python train.py --model="image captioner" --train_examples=45211 --crop_scale_min=1 --encoder_norm="batchnorm" --encoder_widths=[16, 32, 64] --decoder_activation="swiglu" --decoder_bias="none" --beta2=0.95 --eps=1e-08 --steps=8600 --adamw_weight_decay_other_params=0
Rows from block 4 of the text decoder, named by matrix and row number. Rows with one number belong to one neuron. Each number is 500 + 40 x the weight over its row's rms, rounded and kept within 0 to 999. All counts start at 0. Numbers have three digits each.
# gate: MLP gate (decoder.blocks.4.mlp.gate.weight, 512x192), inputs 96-191
# fc1: MLP up (decoder.blocks.4.mlp.fc1.weight, 512x192), inputs 96-191
# fc2: MLP down (decoder.blocks.4.mlp.fc2.weight, 192x512, transposed), outputs 96-191
gate.74:483527542491585482547470510480492428471532477502436449461493502471433463469493518505505490458464486492488440534542505532456502473463513497469396452504486538520438499470513466543512543509487497413466478562454521496484501471530512470446397486508514520396493499524460517428502473497486585472
fc1.74:522455482523525532496447485413467492493460440513516491451448553464522480538467497518457525493468498456493430520484499507457592419506458552457434495473567516556438491426528499498527494484497492510567526476535554472526489525557469539543474412459576479438491444548492462467583456541476511439
fc2.74:570539479467479526506555449523455471487488540491516535525546459532420498484458496489465396487561514537568542509455480463445492529557532561464494517464471494570469553477541572459499526510509570475556458499412556547501450455521438544480459527468569554488592529567547503494490475486510471490
gate.75:476493517514521471489526431528435515492573524491560458490554468461491478492536499478538470484544436509473515476399457557458515442503497475429545494445457523530528527460412430432499444497474441462464553503411392466438464539498551558481481515488498501522549542520540478508452480494563530437
fc1.75:541410525542487483479488477503538429475436415538447499507536478510474462551555458514477445515473424404533478555487562453571517498521564444503487506547520509475440512421495531544511535508505484508482499527534503513536488457564461479510510541480558500513572516419491487455519522520527500513
fc2.75:534513508481470511543425506517384493470474539470445550475452499511574510512557460459513471549513485517486534558643511473483571531429516478526514507492558489498504470468524552503455428520484503511495462525506563497525552532516542427470538467516479507515529385507491516487508517466503444446
gate.76:547501481527514498511516476521461491526470459524521562515515476513545446421523464502464544487538542473467528497465528503504524453458532510519435492476531481521444441523479465492505525527463439479493526473463517492490475532488480504451499498476535456512494483476554433482509534570498479533
fc1.76:564515531515486508467535514460533529483513481524510539518481553479513451504522535434471452532495499434483463496487516505451501487501563468501466506513473445499583541501441451477489509440479528441486498496412436495452480545574482425502464511531559584505476574459506499552495545554457468505
fc2.76:446472536514529562501428516503445500592436462474547501553454477559554499508530491488505549475537499524426539495424480452449481496460501529512551515498540456466554584524532604486492495500460493509467508463512477490583509500458461557512566547544460464515525467521499517467490456519536479501
gate.77:572423482469451389468506500584389571510544585504504493533541522533448493497557563518486465540508516542499509502497497491463539473452493540458484489464492516521499459579570427474507523518485416571467529412475474530530428500460449570507518479542540496466494465548509460521502487463510567472
fc1.77:524520511485464498482518518562497550495465434528496480476548439560470480523446467509429514415498448507468432527528550545549478455528515473562445464463556515599513518472524567480527508451447515505484497510506496573606566435567522458469439472501488519455536410565468520425530483492494446457
fc2.77:491531512503492525537480489538531515448534478523473503506466515532525490482513450424509493518480421527579394463457433496464510542512540487539482503564539502521450512494446528527546467552482501532529459531539584544546571485479536448556490489454489535435457457468525539510508543552469469505
gate.78:506545565488513539501518570506501490498554504472483491513541484486421419507519485544524466555532503397486530422534514473467501503501521492530489477464513551468562545508490480483465391520534546546438512482471475525506475519553490515482517465521513489470454559496474467565491504489505428529
fc1.78:494470505484491494563467488499513448467476501513545476507525475463497410465428524501502498595500530451453460528549521497497528476541525464550519446501586496456501462442472484479521476503506460465412537478511525460499548546479501479505410521499440461457539468443508493500600440569506433447
fc2.78:502527502523458484524482496575467514504468524508519384470549509481519488517562393548567583556547451452437523436474498415500508472501531450523501552477553545472422440476524521563406508490523512454548471494446459530467471514545497414492542456483529515532465539427437496455545536565494476423
gate.79:451515419494456453518482458506437539439535477408528605510434408456493504533508515456509490555460548462522548556533542521490471497450499467479459501558505487499462555440518480504517516458531503492512513450502449492509486528520462487524499487519529438534582536443556517501447507500529441503
fc1.79:455458503502484517506447492424506492525463501546505467478529501492520492495530542520461560510529490576450525475515459490474540509520456530462508482554482520458497473558455471484509415495487493502525404529464525441525563531549512507496549419496581547513488527609545417602488513465465468534
fc2.79:499455524546550594510525524495508426527497501575470466496560477571458553488538530518513595474470486431528482452486495486570497483512492396436570476446562524485465547524450550487545470495421489492500426536490581401499530534508527512577465489494572535546405532528534530536505494556489535491
gate.80:457515515548497508487571444517492440556526558461522498595488498495482483461482520517472515567508455475586456518470441455474462524499519507542449371510486498438592523464515446565508494492502569510427514489514577521569543469532542487465493446489558501517447521479489505521521494459417537562
fc1.80:499488456521457464517494519472423414480460511486486513482478496555480503532477497409514541557481479445529469488511514472518461484452457435475535457433450468459458476552520595549548528480506574488402468470413590464517488526500496513478475439447536527504463543534576434442561533429499525521
fc2.80:423547529573568505436538495482443444508473545551503525464483510556500487564415527549540526491527554445527513520536511485491477546461488506495549514524491562546518505559518470534505494465440450502487500466482455505482468451587471461533504442492530473505478529489490471482514531512487415534
gate.81:496542480491536495463528473547501589555533521485444490528501534534510534454486523524549492489508513555501455500523536478438524420569480534521490554503492507457523477411493435489492469479527466470488558506420466586457551543492491506495483509509466539524526586569548520504507418509497518501
fc1.81:519554506540553480532535466497498561516524521561466518530495499476512575482524516473490490559401565481414470480438501499511463493450447557498471492453514541497532485534538516487504543484495497458486530487447535504486446492422600494562415520487549525535512556466517443463559497519443472506
fc2.81:448509516554560581502471511539523495478466514460505494500480453525527489448546504459527451579413478493514546474472543477454473526482455548531476549452452577529513440437446428527499527499563416512440484491572536419515475536549495496495455500459498542553503538493507529499518568476387492481
gate.82:474467450488544510480513485415480509546529521526509460447542450506488468538494547468499532482481511485551465469498441440510483484437457539488495504529468556478439475515435582446440539489438488498502512495497464450427498453461475472525504638383522510593496496417489516420544502490508489516
fc1.82:456466536512510504478507567470470520464442509474574532520484502581487532436566458511487527521464499497489497554602485539508487547487505549465584473480535417524570512547556551486529473527533508508473532490530572516531487567499459523491495480576473538536535433587517508547518488480450540514
fc2.82:543474530509541486533508466529532517480526546469483530522521505547560480446547483536458481503507500530508513456563509480457483476507587492508577446458509476533536475502463475481516549487528495521511525428516463509510539572554481524525395474486545419486385441499446544509499482526473550542
gate.83:444492528434506556479513456501470538537550518471508481486392459500515486509494539568578556493519454449475517492553439488470421532458467508498502527561469426481500535510542500458554454511534400487554485441543516556467569544500465479508510487450491470534430538523478435540546512497456469515
fc1.83:503504462462477499509538474499481499450409411521544480463480523425553469470484522477509536521453527541510434460485482489565497454518521425528539502539512508508550499533480515419518513534448523587520486486487490482561494457483531517458459534514491481479516524505556590555447492506530519447
fc2.83:544555506462507501581520450505447482465527457510532454474499547569587432524492513469447523418501566449455499498538509456576543409497455523542480495524483502502571521507553450476574441457479497456506467503456496599539541462522460565485458425489517516544509483538462534532545507437482515436
gate.84:544514550468515572470478496511450528503449461499446512471548466546452477496470481445505486536445533535507553524510474482469477442449527423512551498570589480485468514513445531516480561436513523570483503536481495533486496518489501537494443513527462562580501470463488444500490518552471474489
fc1.84:487487552468532531521533515494491549486547462497456496492476583482560472512472487473528505561560474579426566526515449394525475490518492480533494513531560523473475545501482450510508566510527468576442449497542564488531451491522470576551526499489531480599486539494564515524554472603475396554
fc2.84:552489510449544526550477516480497460524476473509479510510529490537461483531485572605493438502506508567522511460588516497496486462435506508448544471558532472501476502553465571536512518462465507527450466568473443529459476422463509548481485493565488550495516481528434451555492445541525548516
gate.85:514501517469476594518542462549499501570456467553550507453524549488489570478536441431540497498514538489425522523532520454521400491458506518494508507405494480546447441469502521555514461384560453499456438491537547478556425467505491418440451486468487524485522456545462522480491479469558513491
fc1.85:547545491580540452538469546468485525430443483490462492434524453492554495511497471518553512429544481559527513545472468492460473461518532443448459423461509540519449501465525475516544526498484536566537538498536513448479466477466486430523542538424540513516499488485520558517568471513494457501
fc2.85:618515461475495535473471507424504478460443457493535430471567401464528520515440493499502496507502463447536533527422495493468542513484434464513488492464500509506531489404527461478488522493481514540446543541495422495553507518482515481451571511457504425487420606501466468502541452493458362482
gate.86:516493497555471492497485431493519453473502505461511489546449497528401453486542443513476539479480484503597544529482518473449437524461446424579477504512453454529525482527394450498530468457522480483541450493504515574454397427515544535482477420521484479540517522424509449415586508549509439490
fc1.86:503483502533439460434426498619615518552517488519557488486535456519486502469509444483530470448472487496501525521478546485529537505566539560473498474560450556507516520468529518519559519481436503514493468473516521487562418463459549475526488465472488523535547478499535463525556459461448532477
fc2.86:543505487523511506430534479464502512488508530549542534417441517534565499509502457620535505448458479558523550558498417446507530487445509479464493561434512507494527486414553473496571490413507490527491565471622512496529457444537497552483509522469497528541469486503599546448516486469514506568
gate.87:508512499506535464508482492576494567524527463477525510401485474493475543523507490508471498515492456530462513523477437481510441454422534452449525578435489520577528455418525464531458544536488444444507542569516455520536456435496489493546418526448418451488515541522539462609514469518520538512
fc1.87:531553548471531506549454468428457508435501520517474478553534492520502585570461522590538505475456531507567501520471537463516479520514499524475526538515508485537561568536437539516605436475547440541481543522486486520493568550454574435440524502528577598441492461497500484485447530512482480491
fc2.87:421493514456535511473505455449500497434444468459479553521533582432551461478462499521523436485524466504456533513494549517524506510498512480517507374522496521482559496472475538461530518427505498516451439579521503553494571478566458501503525450538540601565503521458481491460425475451433549489
gate.88:490506444529504559494524455450476440542554465583484523480552500507469498573453496524501519457507544508539461563435487510502604577524507436565495428512515435415473466497517380568507578499442538489584522438479431448506493441516466503448487542492506473492459499442523482519512494545573472499
fc1.88:519496414470428459464522520536529399488480470505504481524490550454476465516538494489544494476483518444479470493492498459538444578500437488539508530497563441539469524500504444492507526527458525503518500542471516521508507436515449453634440508523467508538471468511390523443520496444443503561
fc2.88:401435492514447541523555505440502491504469504509512455468482430436507521450510483474497516475593533480495517573441509484484519488511473476422549453562519554536504457494561505501462488556540498521548518614489535506508550535479499511556546459479475459467428507497446497513442578489557560497
gate.89:507488476575470460397553464481510516406505494558489439543524464564459538477517434481468590455542526513551497466556463554526476501481482577499467458539505508516517546523542529567489508469518502506527496528435494523519464546475490452473532498470536467422475500524455499509541509471523495504
fc1.89:423528538440511487543490564515484478516509507408602472409420563493486505525472534599471478546501524459542514452479531514498506558417455402451505505463457552411475484495523497496565471530564500492425533538477551493440495492563455501456491529426444548418551471474493537493520490465429502474
fc2.89:506489485448409489486481544432501521537411538491475524449482487517495612512515492552515503649522504486416471521460538438537502531509500482450449547469418501434388484511534563482578517559507487525470492518544483549467555449520461495533496463496474491522498482481537498460515527540467527525
gate.90:460451443509449482466425463481534456464506419484538516423503525483531452554513471517482513589523460477458552572440475522484463538479485516503466481435499520494512569575500506475450486497584539500455559432558463532488466553566529494469514504517515499483468500563459479461492545472536504398
fc1.90:555421633585547509514548532533569493492516552453490473464513507461490580507551497458511499408518515487525487474549530476469475479532525485489462499502451498518540546456446510463467524533513480492534471485459562571472534447542446462516547563477493558506500500527555457508469467469542500491
fc2.90:573536504438526501474492453513531536570542461517455430515476546521508490466513527545457479464544530498451484454458449594465523471464446503476504527486519474513497398577492477452448506515485563496457508509465520440487470460543490388430439521451497475519508451520493491471449474503513557482
gate.91:470483443516565483505479448532541491432575446497569485507540452555480501482495461483525487562436501475504508538476509468512575498457507491465464477589461528482474523518492470475473484506489504441499472545519571503450454495374443484429516524482435489540511503537536519522408587571504500510
fc1.91:515485454434506466497551476542581463555491522499484512448540438554550556462526481484552493522456472539538517542493505440505476479533518518513491456547452529512467524504536476480417552485497420480529442508436456464532451470475468444443499543478517515513450516523430567484510524551436460472
fc2.91:465511556500497559424480458470519469509522572481478443522571484476472459567487524508522445560427520504550428545520488472547516466457512467580466513524514469396552534529525514488513502497508544468507496508504427486436465488537489484535520549534477490492456551516523423628491477526547448484
gate.92:561414514545553483469458521463405532513473458453583479500457541467496562509521505492499581528541473472485533534525448431524453491544507509468464462492528487555470533559486466508532409432452513486425434448553548498471405495498535515568527445505451435466454532513479427471581546508494476515
fc1.92:541546420519557519509447539588528546477536455560522516472496469507505496506526448540484457469518462480554510568509573470539539482574485532583488563482536440506519479465489499529526501520411460542468551513451465509542428500525507551505552534523503493562534438480559568525557468576509506517
fc2.92:512524432535476495460469461545583499482618567535536451439473487430518495489492461527556561525509516506529497523567508441521525548450429502477512535510521497437566483411509527491506440503587477430483515543534497533466494467452533546497501523501460442551511498471492544480479500498533488476
gate.93:488507466531445471496384507464465505522512526535514399485535532558526473542517474476428511513469486480460507475557523514491428590464512481532478544494552542493522494509497492524483462500452479459485478484458472502502452488524508490449515507510478557490503510512461493511542542477601474501
fc1.93:507502554472524563442463585525572453490548449456523519445523526532480484473521534559467537524469561485491452509561569483536457528548535445461476456489496480526540517553494465535562477490535518508441479463518555580486508487437509438486501510518510499485447612497509513487462513531438566436
fc2.93:503510538516493455469539464561526521467606514515474564495492488488559566483486502598499537479471537564489557499480503494551478471494461477458509566472464544427430450435450514517500559501566518524493483532528451425483523489421471473548474566524431532502502453466470480501448430480458490502
gate.94:515538560495462495427513527534494470500472498562444550523528454520441475559424575501416541507476498498508537547518439489497448489516548504455515510518478453517522533471490477476562478486467469513486507497544481474492524502470505521386462505494412484492522576523525564492463563497555532415
fc1.94:510488465557512543472479539531457478469463438485429527511429455509510517638545474479466513390484528420458565521487427506544430453520553528547485552502457551501453539500446561546559488587508467541482493501509497449474458542472465428470477474460523462472445486497546527545479549510527471502
fc2.94:454569466542551521453459516518549578425491469539484436489492499466459546570456560470455472491495575528569498470561492458472425527526428433554496519424496553401506489486518505516476442475477473486509532486506509551548495554456484466491453448488508466567501462517487542491431543490517528473