From a checkpoint of a small image captioner.
Data: trained on photos of plants and fungi (iNaturalist), 12.2 epochs.
Rows from block 7 of the image encoder, named by matrix and row number. Each number is 128 + 24 x the weight over its row's rms, rounded and kept within 0 to 255. All counts start at 0. Numbers have three digits each. After the name is the row's rms in percent of the matrix's.
# convs0: expand 5x5 conv (encoder.blocks.7.convs.0.weight, 128x32x5x5), inputs 12-14, a 5x5 kernel for each
convs0.37 085:103129123135149112107098136166109085086099134103096107111126104132128127118117117103114105100089095125130116108109133137113114131143122113101124106104157127115101116144120095068079145117098062094139108097073085132123107088096
convs0.38 122:121097079087072104086084094094126127130147137167167154162157140144149153159095097110118113116139147141146128149169162151124149169137132104137141122111165159150135125174169147131132163152145148139156130142160150153139132148143
convs0.39 084:144125132116140148140133134144130120121148163115123136146156119115128140146127117131116090152134137118088130123133123085111133124091100109114122113102182189150162158161179152160164147157133131129150144117101131150148104111149
convs0.40 095:121113106110150145129132124120147147129116121162160151137128169187148134117117117108097116124120116102110139143137098095143123113121090128112115108111135139156156149129159154170171136147163159160127134154131142139145154144145
convs0.41 102:144153153170180146152160167165138118134149134106107109110123103100101111130136121106094110126106094088096121096097100099102084086090077118097086067073114107135131117118124139142136123122133136130117108142144137122114145149137
convs0.42 132:174165157156139156148152149125149148138127104171178150142110168128158141137172136130125134122094102120107106107094093099111118110045094093108106116062160137140142132164149139139137169152152133136150145156148108143143148142132
convs0.43 116:139154150197174155150168175163168132153159147166176152146146166143145137136165172163150152134109131146134115098085084128103124133000137112126135121070125155148136128140152139147156138141118141145139150141106105148141139104137
convs0.44 086:146149147134153139125143145151149138151130126138137133120117132139124128128170166154153137158142151143134140130147132147121116124113107091097112128104121159148127127125129139121114114135133133130121135122121125127116117139134
convs0.45 115:170156136122110183161145138113166155146129124137143143118115105087112105110169146124120113122129137119111120105122109106104112107068099104098103105094153192150143141165164149150138152167161150144137160143125114132128118109104
convs0.46 091:129148157138145147154173148143138122130144133144133124127120134121149122131115106113120132117105114125150125122154142139138141136137125151147150133144123165147149128118143127126127141167150132131138138114122132135129107120145
convs0.47 092:165161123123110169154156141122174139138139112154144138120117159165152127117131142127124128126114135119133131098120118122130115090092126117129119099143128157119116126147166151145146172177176179147143162145148130121122120129125
convs0.48 094:088094096094098079091093107097091104098105096089102109114091090096109114090122130138111099106134138123108109127132120122104123134144140122129138141127107097084084097110096083087099088082065072104087063063091107104097101112113
convs0.49 100:135139127130111153149151130106149141119124097132126116115109118119125118119123131103105097117114099096083116118115113104112143130131108113150152160141114136124137105113127108123094115135120091096122114082090094110098079087087
convs0.50 090:151140119096113141126124134159116120140170187171178163150163168152171160175129125124110123129156164135144140148157160112141136126127113104112125119152161174168145119153159162144132124136137159153126128157168154148146159151148
convs0.51 090:132122117127129123104127126113114115125128115101109127122126108123150147134131116092099109123085082105104132110084103107136131134127106151156142129122178168160149167154132136144147133107112133146121109110118154115119128141155
convs0.52 079:172164156165169186174169157154185173154148151184194196186136189168190175151129125133144148140132131136126127113131128124121119137104129129125126133108145138161148143118139142131127127147135123132140101107081136160133113114151
convs0.53 095:117121109112131095085087104132082086107129144084092095100126090102091116107140120106127139122108105108118095108104089099095092100096100105104105121117133130134130139115128133116116119147142131118115134120100123122120104096115
convs0.54 100:105105118127132109106115137154123099108128143123109103123152090102102123141089093113090111091100125100103115102110076088140103087079122120111113122138136123125127126126119124148158119135141164172121146166183163107135167178191
convs0.55 086:139128142150160145147146146173162155146137147149127106141149153124124128134147135143145131146146157145146140152155149145142153154157129143151167135139139136135142138134139134126148141139141144143121124131124130124142137135125
convs0.56 090:159167148134157127157126115132139141132120128116120138125119103110115098089136146145143147138149122123115126130109077094116120095093099121099095112090097131129140146110125133140141113119133124103123120105109098116109094096092
convs0.57 108:132169143135120153172148151133181169158134121166154132107117148149124115119171143122099094169132123109104155128129096115117117123130135100125114158151109206131093104122152127128104118123120136122126120129106111149121119118111
convs0.58 091:130157125157169156165149164172192162173138163206172161137144181186163137154100129141156144106134114140134150118124104133158123126142141148135146150178154193160138140144165135145132155145129145160175166153127144170150137126135
convs0.59 109:159135146142150148157151141143160149145139147143153148149149148143168149136140148157142182149143147144130135144160140144135146163142147124145150129116118129131151157140143135144187152142151146127132141139171119136136146120126
convs0.60 092:101113109104117092106111100104084080097085102089082121117126087122143155144105106114102081088081089082064096076096080086113091119126118087101135149132152158171161159120150151161153121139150146163135138140139153116120143133127
convs0.61 088:144169134137137140132129136130126128120127139126126129128115141142157118108119127151148150104125147162162133147151134136144146132124125139124135126117140162134130137130168150152152131156172176170130146153173171148156176192172
convs0.62 102:171173156181159165152144154176161165175171177174192211206188193186200178164129126122123127122134124135134144139106127128150119116125130130133114122142152180159145143152161145153159173149145160164156154165174165157163176158156
convs0.63 124:131117116120129138140117116122148154131130132154122123121142160151129119118133113119117110163145140139127164149138144133128112103162116106093106114128126136132124139133141144144148143163153161150148146149135179144145148156150
convs0.64 091:124141142111110136116121096111113122133110113133127136130128110097127131134121140146142116108167167152130150145156153139134131138156139116127136153148152147144123104142146131119108146142124121125134117137135146140133148149155
convs0.65 100:111115138116109102109106120128072090126118132094108135147135101105128136166115131136152142124158152165152132163174165147136154163152118154149158145142103108102085094106107101093095095094075107100080089097095106091097092102096
convs0.66 091:120128150152137102119133128144115117107111115106101093086107119129109086112139138145153149110107108117127099081095078096101061081059070101091074058087141138123129138126122132159158119126154162160122131136136129103093082086077
convs0.67 084:167165168146145139123147173150107116138152168116121115156140120100115160154131163141109107127140141129103128146118141138124129112146118145137143144131102096111149167108117125118134090120128144125099130147152131118138152151137
convs0.68 140:133142116087093160169131130132153148098120132134120101113121117083108126123121131132122111130109106122119111122114115131097109104144111095101117108111145190147125120152165136120104156150137110124146147121116141151129109113131
convs0.69 114:117129148159148118139176155128124143142140129115128139157162123179167186174149172162154144176143141147127156149130082129157117108163124132116113109132127139153154144128130146154139118132142121116126121115068131125120106119126
convs0.70 133:122192141131113133191148151123131145128113122133140130135126134139135128142108111131132116110119138141118111123131132115117108103132109112105110115109137255160148136139200146133135149171167146128130149165136134179142141134131
convs0.71 094:138134113129166100097114150174106103126129152132130131147151149148142147149072114131136118078107134125117117137165110119156155156251140162160167160205124135132144160135133133159139141126136148142142141152130149170163157164154
convs0.72 084:143155121120108146153147138137135145145139141153156158150159168168158188183151143127121106131127103097094129110107095084127133129095116136129111122118158158158141130145154151140118136145141120112160150137130154163154144157169
convs0.73 102:073092125126118077082088099087117102102114121110122119122128128130128133129107123131136139129154150140144170145159145156168172172152156167174163151141082076081112121099094092094106102113106092100108095092117128104097101124134
convs0.74 096:113090070091110124114133146145143161160160162161156151153156159149148140146134124122132111128113131138121133122145118124128102103137111128115122125124117152143139141103125134132120103131165123118112127133123140124128118119124
convs0.75 111:169159146146146157166135147153143151145145155140145146145146151140135143133178153141153156164142133151143147149158143136147124124209118130114118118165129121130137158122128135144142123137128133155117133129163168125130126144125
convs0.76 093:139140129115108145130107117129131122114097096146131128115101147108135139125114095097104107104075089108117105090087085101110100099094102091088090106109135135135098096126129112102083149141127113114154138131101100149157138116116
convs0.77 078:138159151150134152150140123116164124106109119152135140147151152139127146122110117118115121123126146160138119119143158135135146141174112118116131128145139127116115138136147134133124152148138134131142140116085113122136106103086
convs0.78 149:122128129140137153172152148154174178149157160159158149153159160184156144121134139138141123170162147150137166161154138129145113102176123099087089111133114135130135132125134133142138142145125126130156144123123145145134130139125
convs0.79 076:148126120120168102086102127150100098127132162108104102093132116124103106118122154167157174100125147144139105117125152148139123119148157125113112120120166149157158138150168160159163137149176160160156181174163179166177179176176
convs0.80 085:129106123127130145142143143150136142140153133119133146169173114125119135157090102096101119103107116126108118118126122116117117104163117130112093099130098073107119131104104131127156115112113119135093108115116132077104116128131
convs0.81 086:126121100100108113120106105133106115120137145117134156169157136132142142129101086104116135094088112134135119125141150135109132142157131129128132125135155235164144108160174140118110185156129103113162142126102112165141132124125
convs0.82 093:101093100100112119132114113110172155122128124165183169148145172200137147136102099102112124136136125144138137136127116136134134131153148143157156157130110104099116119100087098120118092103096100107118105098118143127135128143161
convs0.83 092:150147156109082116130124108096130118096118145110134147148141123165161157133110131111101116116113120140119122133154115132152160148130136169185147110118101109092119130125115109122114129129125140141137111109140146144122107128141
convs0.84 081:134132125148130123130131152124144145162153136144153168147145142119122129124131115122096080136134111119105114119080076104119124095079096109114102091091147126133120118153126116130128136099102123128150148125133138140134135121166
convs0.85 138:138146139144124159140174163149164147158132147143146138124124141115134129144147129138122128121105112117128111117132093126125145128119116153147134128148125157152152146131138146141150113122150143150112123131126131138130124130136
convs0.86 114:101124125118114132159151129120141150143148132121144144154124137238131113097186182181169143173165158137131137131142120116115104122127105114103097097090106100116135121108111109124116101120134116095119112121133138101115123130116
convs0.87 096:117110120098099111114123120125102127130132146132156147112131128140141102110110123144129124139147148164141140150143146138170178151144139194202154140132155136134123141160139150137153137140153161138105120173162139111120155162143
convs0.88 078:166139150170143165159177152146174154157147135156127127126138120138148148144136133144161151144132167149154139146162151136133146142155136161181160148155142143140137139129150146151156142157159167150152161153155155137147150163140
convs0.89 101:120103095112134114098098105110111126127128122143130127108107153149153139124129125119117123134131127120117152160142150129156174177158138147151157151135155146126139128157137127135131154124134129118160153134132121164166144132136
convs0.90 079:139138143143152102091114139115099105113137140095106103149130092110102121112116119110100111117095092110121121101107125126131111109126141104102123138133152147115124152151128103113128134131094106115138143133117134148134131129126
convs0.91 115:114175160126134096176170160145105159143145147124126140146136121097126123127078107136145135094126126154126097107103141128092088064139122105099095127140126215162149127119156153158131119133165166143125145139163141154157150132126
convs0.92 083:099122124100110103099115113106106094123121123125146155123112120113126121123098113124113096118104120100086113094095081072106112105092078095101126118086114137113078112109126126112131111129112140147138152154139157176157137127144
convs0.93 108:110111111146174117108118153177105088107134150103099119132143109107115125133113134153141117117118148120102108116124114109098086109114106072093096093110068067076087114086088103114139133135147141137142142138145144130146126147156
convs0.94 090:141117116106105133135136129125127112153154124105112142169151094116142179169145096081070058135098122099072118106127121119129128173171155144158156179158151161167177187161149151161184146140134136141130124117111122132116103085092
convs0.95 115:096089088097135102095090106110112128118100111170162144131124169131148149143136112108129106162161140123123159152139149139158153132137149142131124129139102089114114120111107110127121115113098119130115111130143148130151148158144
convs0.96 087:140148138126135134145145143138127122120114116121120104103112122093112112131136132127125126142119111123146112111084082117104100118112114094113123126142144144137109106137129123110106131118109118100142122111095087150134117115095
convs0.97 095:132141132130114141126125143121130129131138100108122128102080109127142126121124135156142122104116142137134091096102111123081102080106125107117115142149132142116110124140133126124129135124137155139132121128139118138114124143111
convs0.98 099:146108137083105123116137122141172138140113159151139149147133138119131137143140126120136152117091114126130132099123103144137116119098140119122106100125125052127130131147125152148127128144140118128127131115102133095115097090127
convs0.99 094:106087109120106072074096103104068083101092088067087096100072067066089103099118120112123126108139099118126111127096112116114140124091118121124130134103110112111098092118107107095107109102084106102108085102142114094083094115121
convs0.100 104:087107116100104101126128108084133150137119120138141157150134130172150140138156163144131110154128139134116141133143118125121121124115110099092102081107128132143154166135135146150153130136156164166144145151159178141135143160181
convs0.101 093:129114115106112135136138127149128139171164140108139152126113122159125110131122114120110131111135155142137135162175144121139148172169141152147160147181152119168167157153131156153147160149134159150157151149127162128149145146153
convs0.102 101:123116113120148102113127141152144148138127133163156133124135147136120124128118146162178162130149163165151166157138135131160154122135141153157153147169127122117121137138117131141152146137138151162158125127159160149122144144145
convs0.103 123:180153129125118174151135134120141145143149153155148147135124135115126119122187148136118140147147131126130122113114171143094102116078127096094091116089149154156152148150167152152160155167160158149151149158153130146141142133132
convs0.104 080:134149132114115135144169139127159170173154145157159160146130134151152162161097132145149146139159179150160164173188151148137139140155168106121114128144136136139134134131146140144139145134136127145124117134129155112103123133153
convs0.105 113:143160172138131136160135153140151147147160147144146138159136158188157152129122154155155143166172165155142144144158154118128125127156111114113119120113115157145136127124151145140110129140149138127133138151150152149149148170140
convs0.106 078:143153130097126141156130127137133134127131148120116125141119102089123129121124124103109110121130091113105118128105086109110104091123105110092082087115140136138156121120131133122096119129097093065127128111073111125116116138137
convs0.107 099:111100113113132119101122123122131102116129127117118103094096101095093075068091106119104100106094116122096123118129102098117119116102092129121129085092111077147175157105099136133123102117134132103137149161134126143163137136120
convs0.108 102:095098113109117121115131114113148135128102103174143125102108155181141124137142130119117125145127116100126146133148111119158128140157140153141144173173135147163157157141160163167171110125151140143116111121106115115111099085112
convs0.109 081:127155139142140095121111130112106120123131131121135149145133148138153127120159151160146116166141161134112149132139136127152139139113126133113121117124134166160157160148165160140134136159134134139125125127127127125130113128120
convs0.110 090:145163134128125142157154141140153164163121131142142138143130119121134128108147137145131116139122131130124133121119127118107113110105114096100096092094161185163161151164164165156150165172175157133178174165144126153138146154153
convs0.111 081:162137130106122157151153121127139130156143131109127149145143116140147111108102101101083092116132097081081125110130105099111113124118106135135139110127135107165187174137117117133140147124097108103148110105113107154134120120123
convs0.112 091:110128127127120118139138133131104121134140163108114119149160135146132147153100102099129136111116128148186122149200175178137148166171138135139134132161161170162131116154167154130110151166162141135172159165157156165154153171163
convs0.113 106:152139122123134135148138134132152187180158149164185187173154169174185183145129126098115122145121104118111155125127109117145118108124100116095103100115128133145155159127123155171167117126133164168125131131141160122111113129130
convs0.114 086:139119107144129133119125110129143124106129143130143142135119143143146133115154155150145182156164176150154172154172166145163166158136153144151136142136133100122135110149135120118133134153135125106130120100152146130138116152146
convs0.115 101:104118147148146114118095128133133106083106132109096081092132110087093119149154140148139154141117107117141127114116138147119124135158137146134156146170098078097112125102111128108114116135128124135118126148126142120119124149139
convs0.116 096:119128126153152123136152151143166143130130122150143142146155159143115120144138146154139140161127140132121160127117061094139102111118130119110129143144115111103118113111118132150152116136138138127140142146089143155157142146157
convs0.117 103:096106080089070099104075074066098107095107112115110113127148144161136123129123117111125127116121119138153139156161154162136158181199161134161180150158131155143124115136154138131121144149125122122149144128148154158154151171168
convs0.118 089:104125114120129103110128124129106115120129154102125140159160124150166171149120160142129142129149163154151121153157147139119135149141117119125129106100122097130137130118119141142138133139147155131144146149107144141145145150143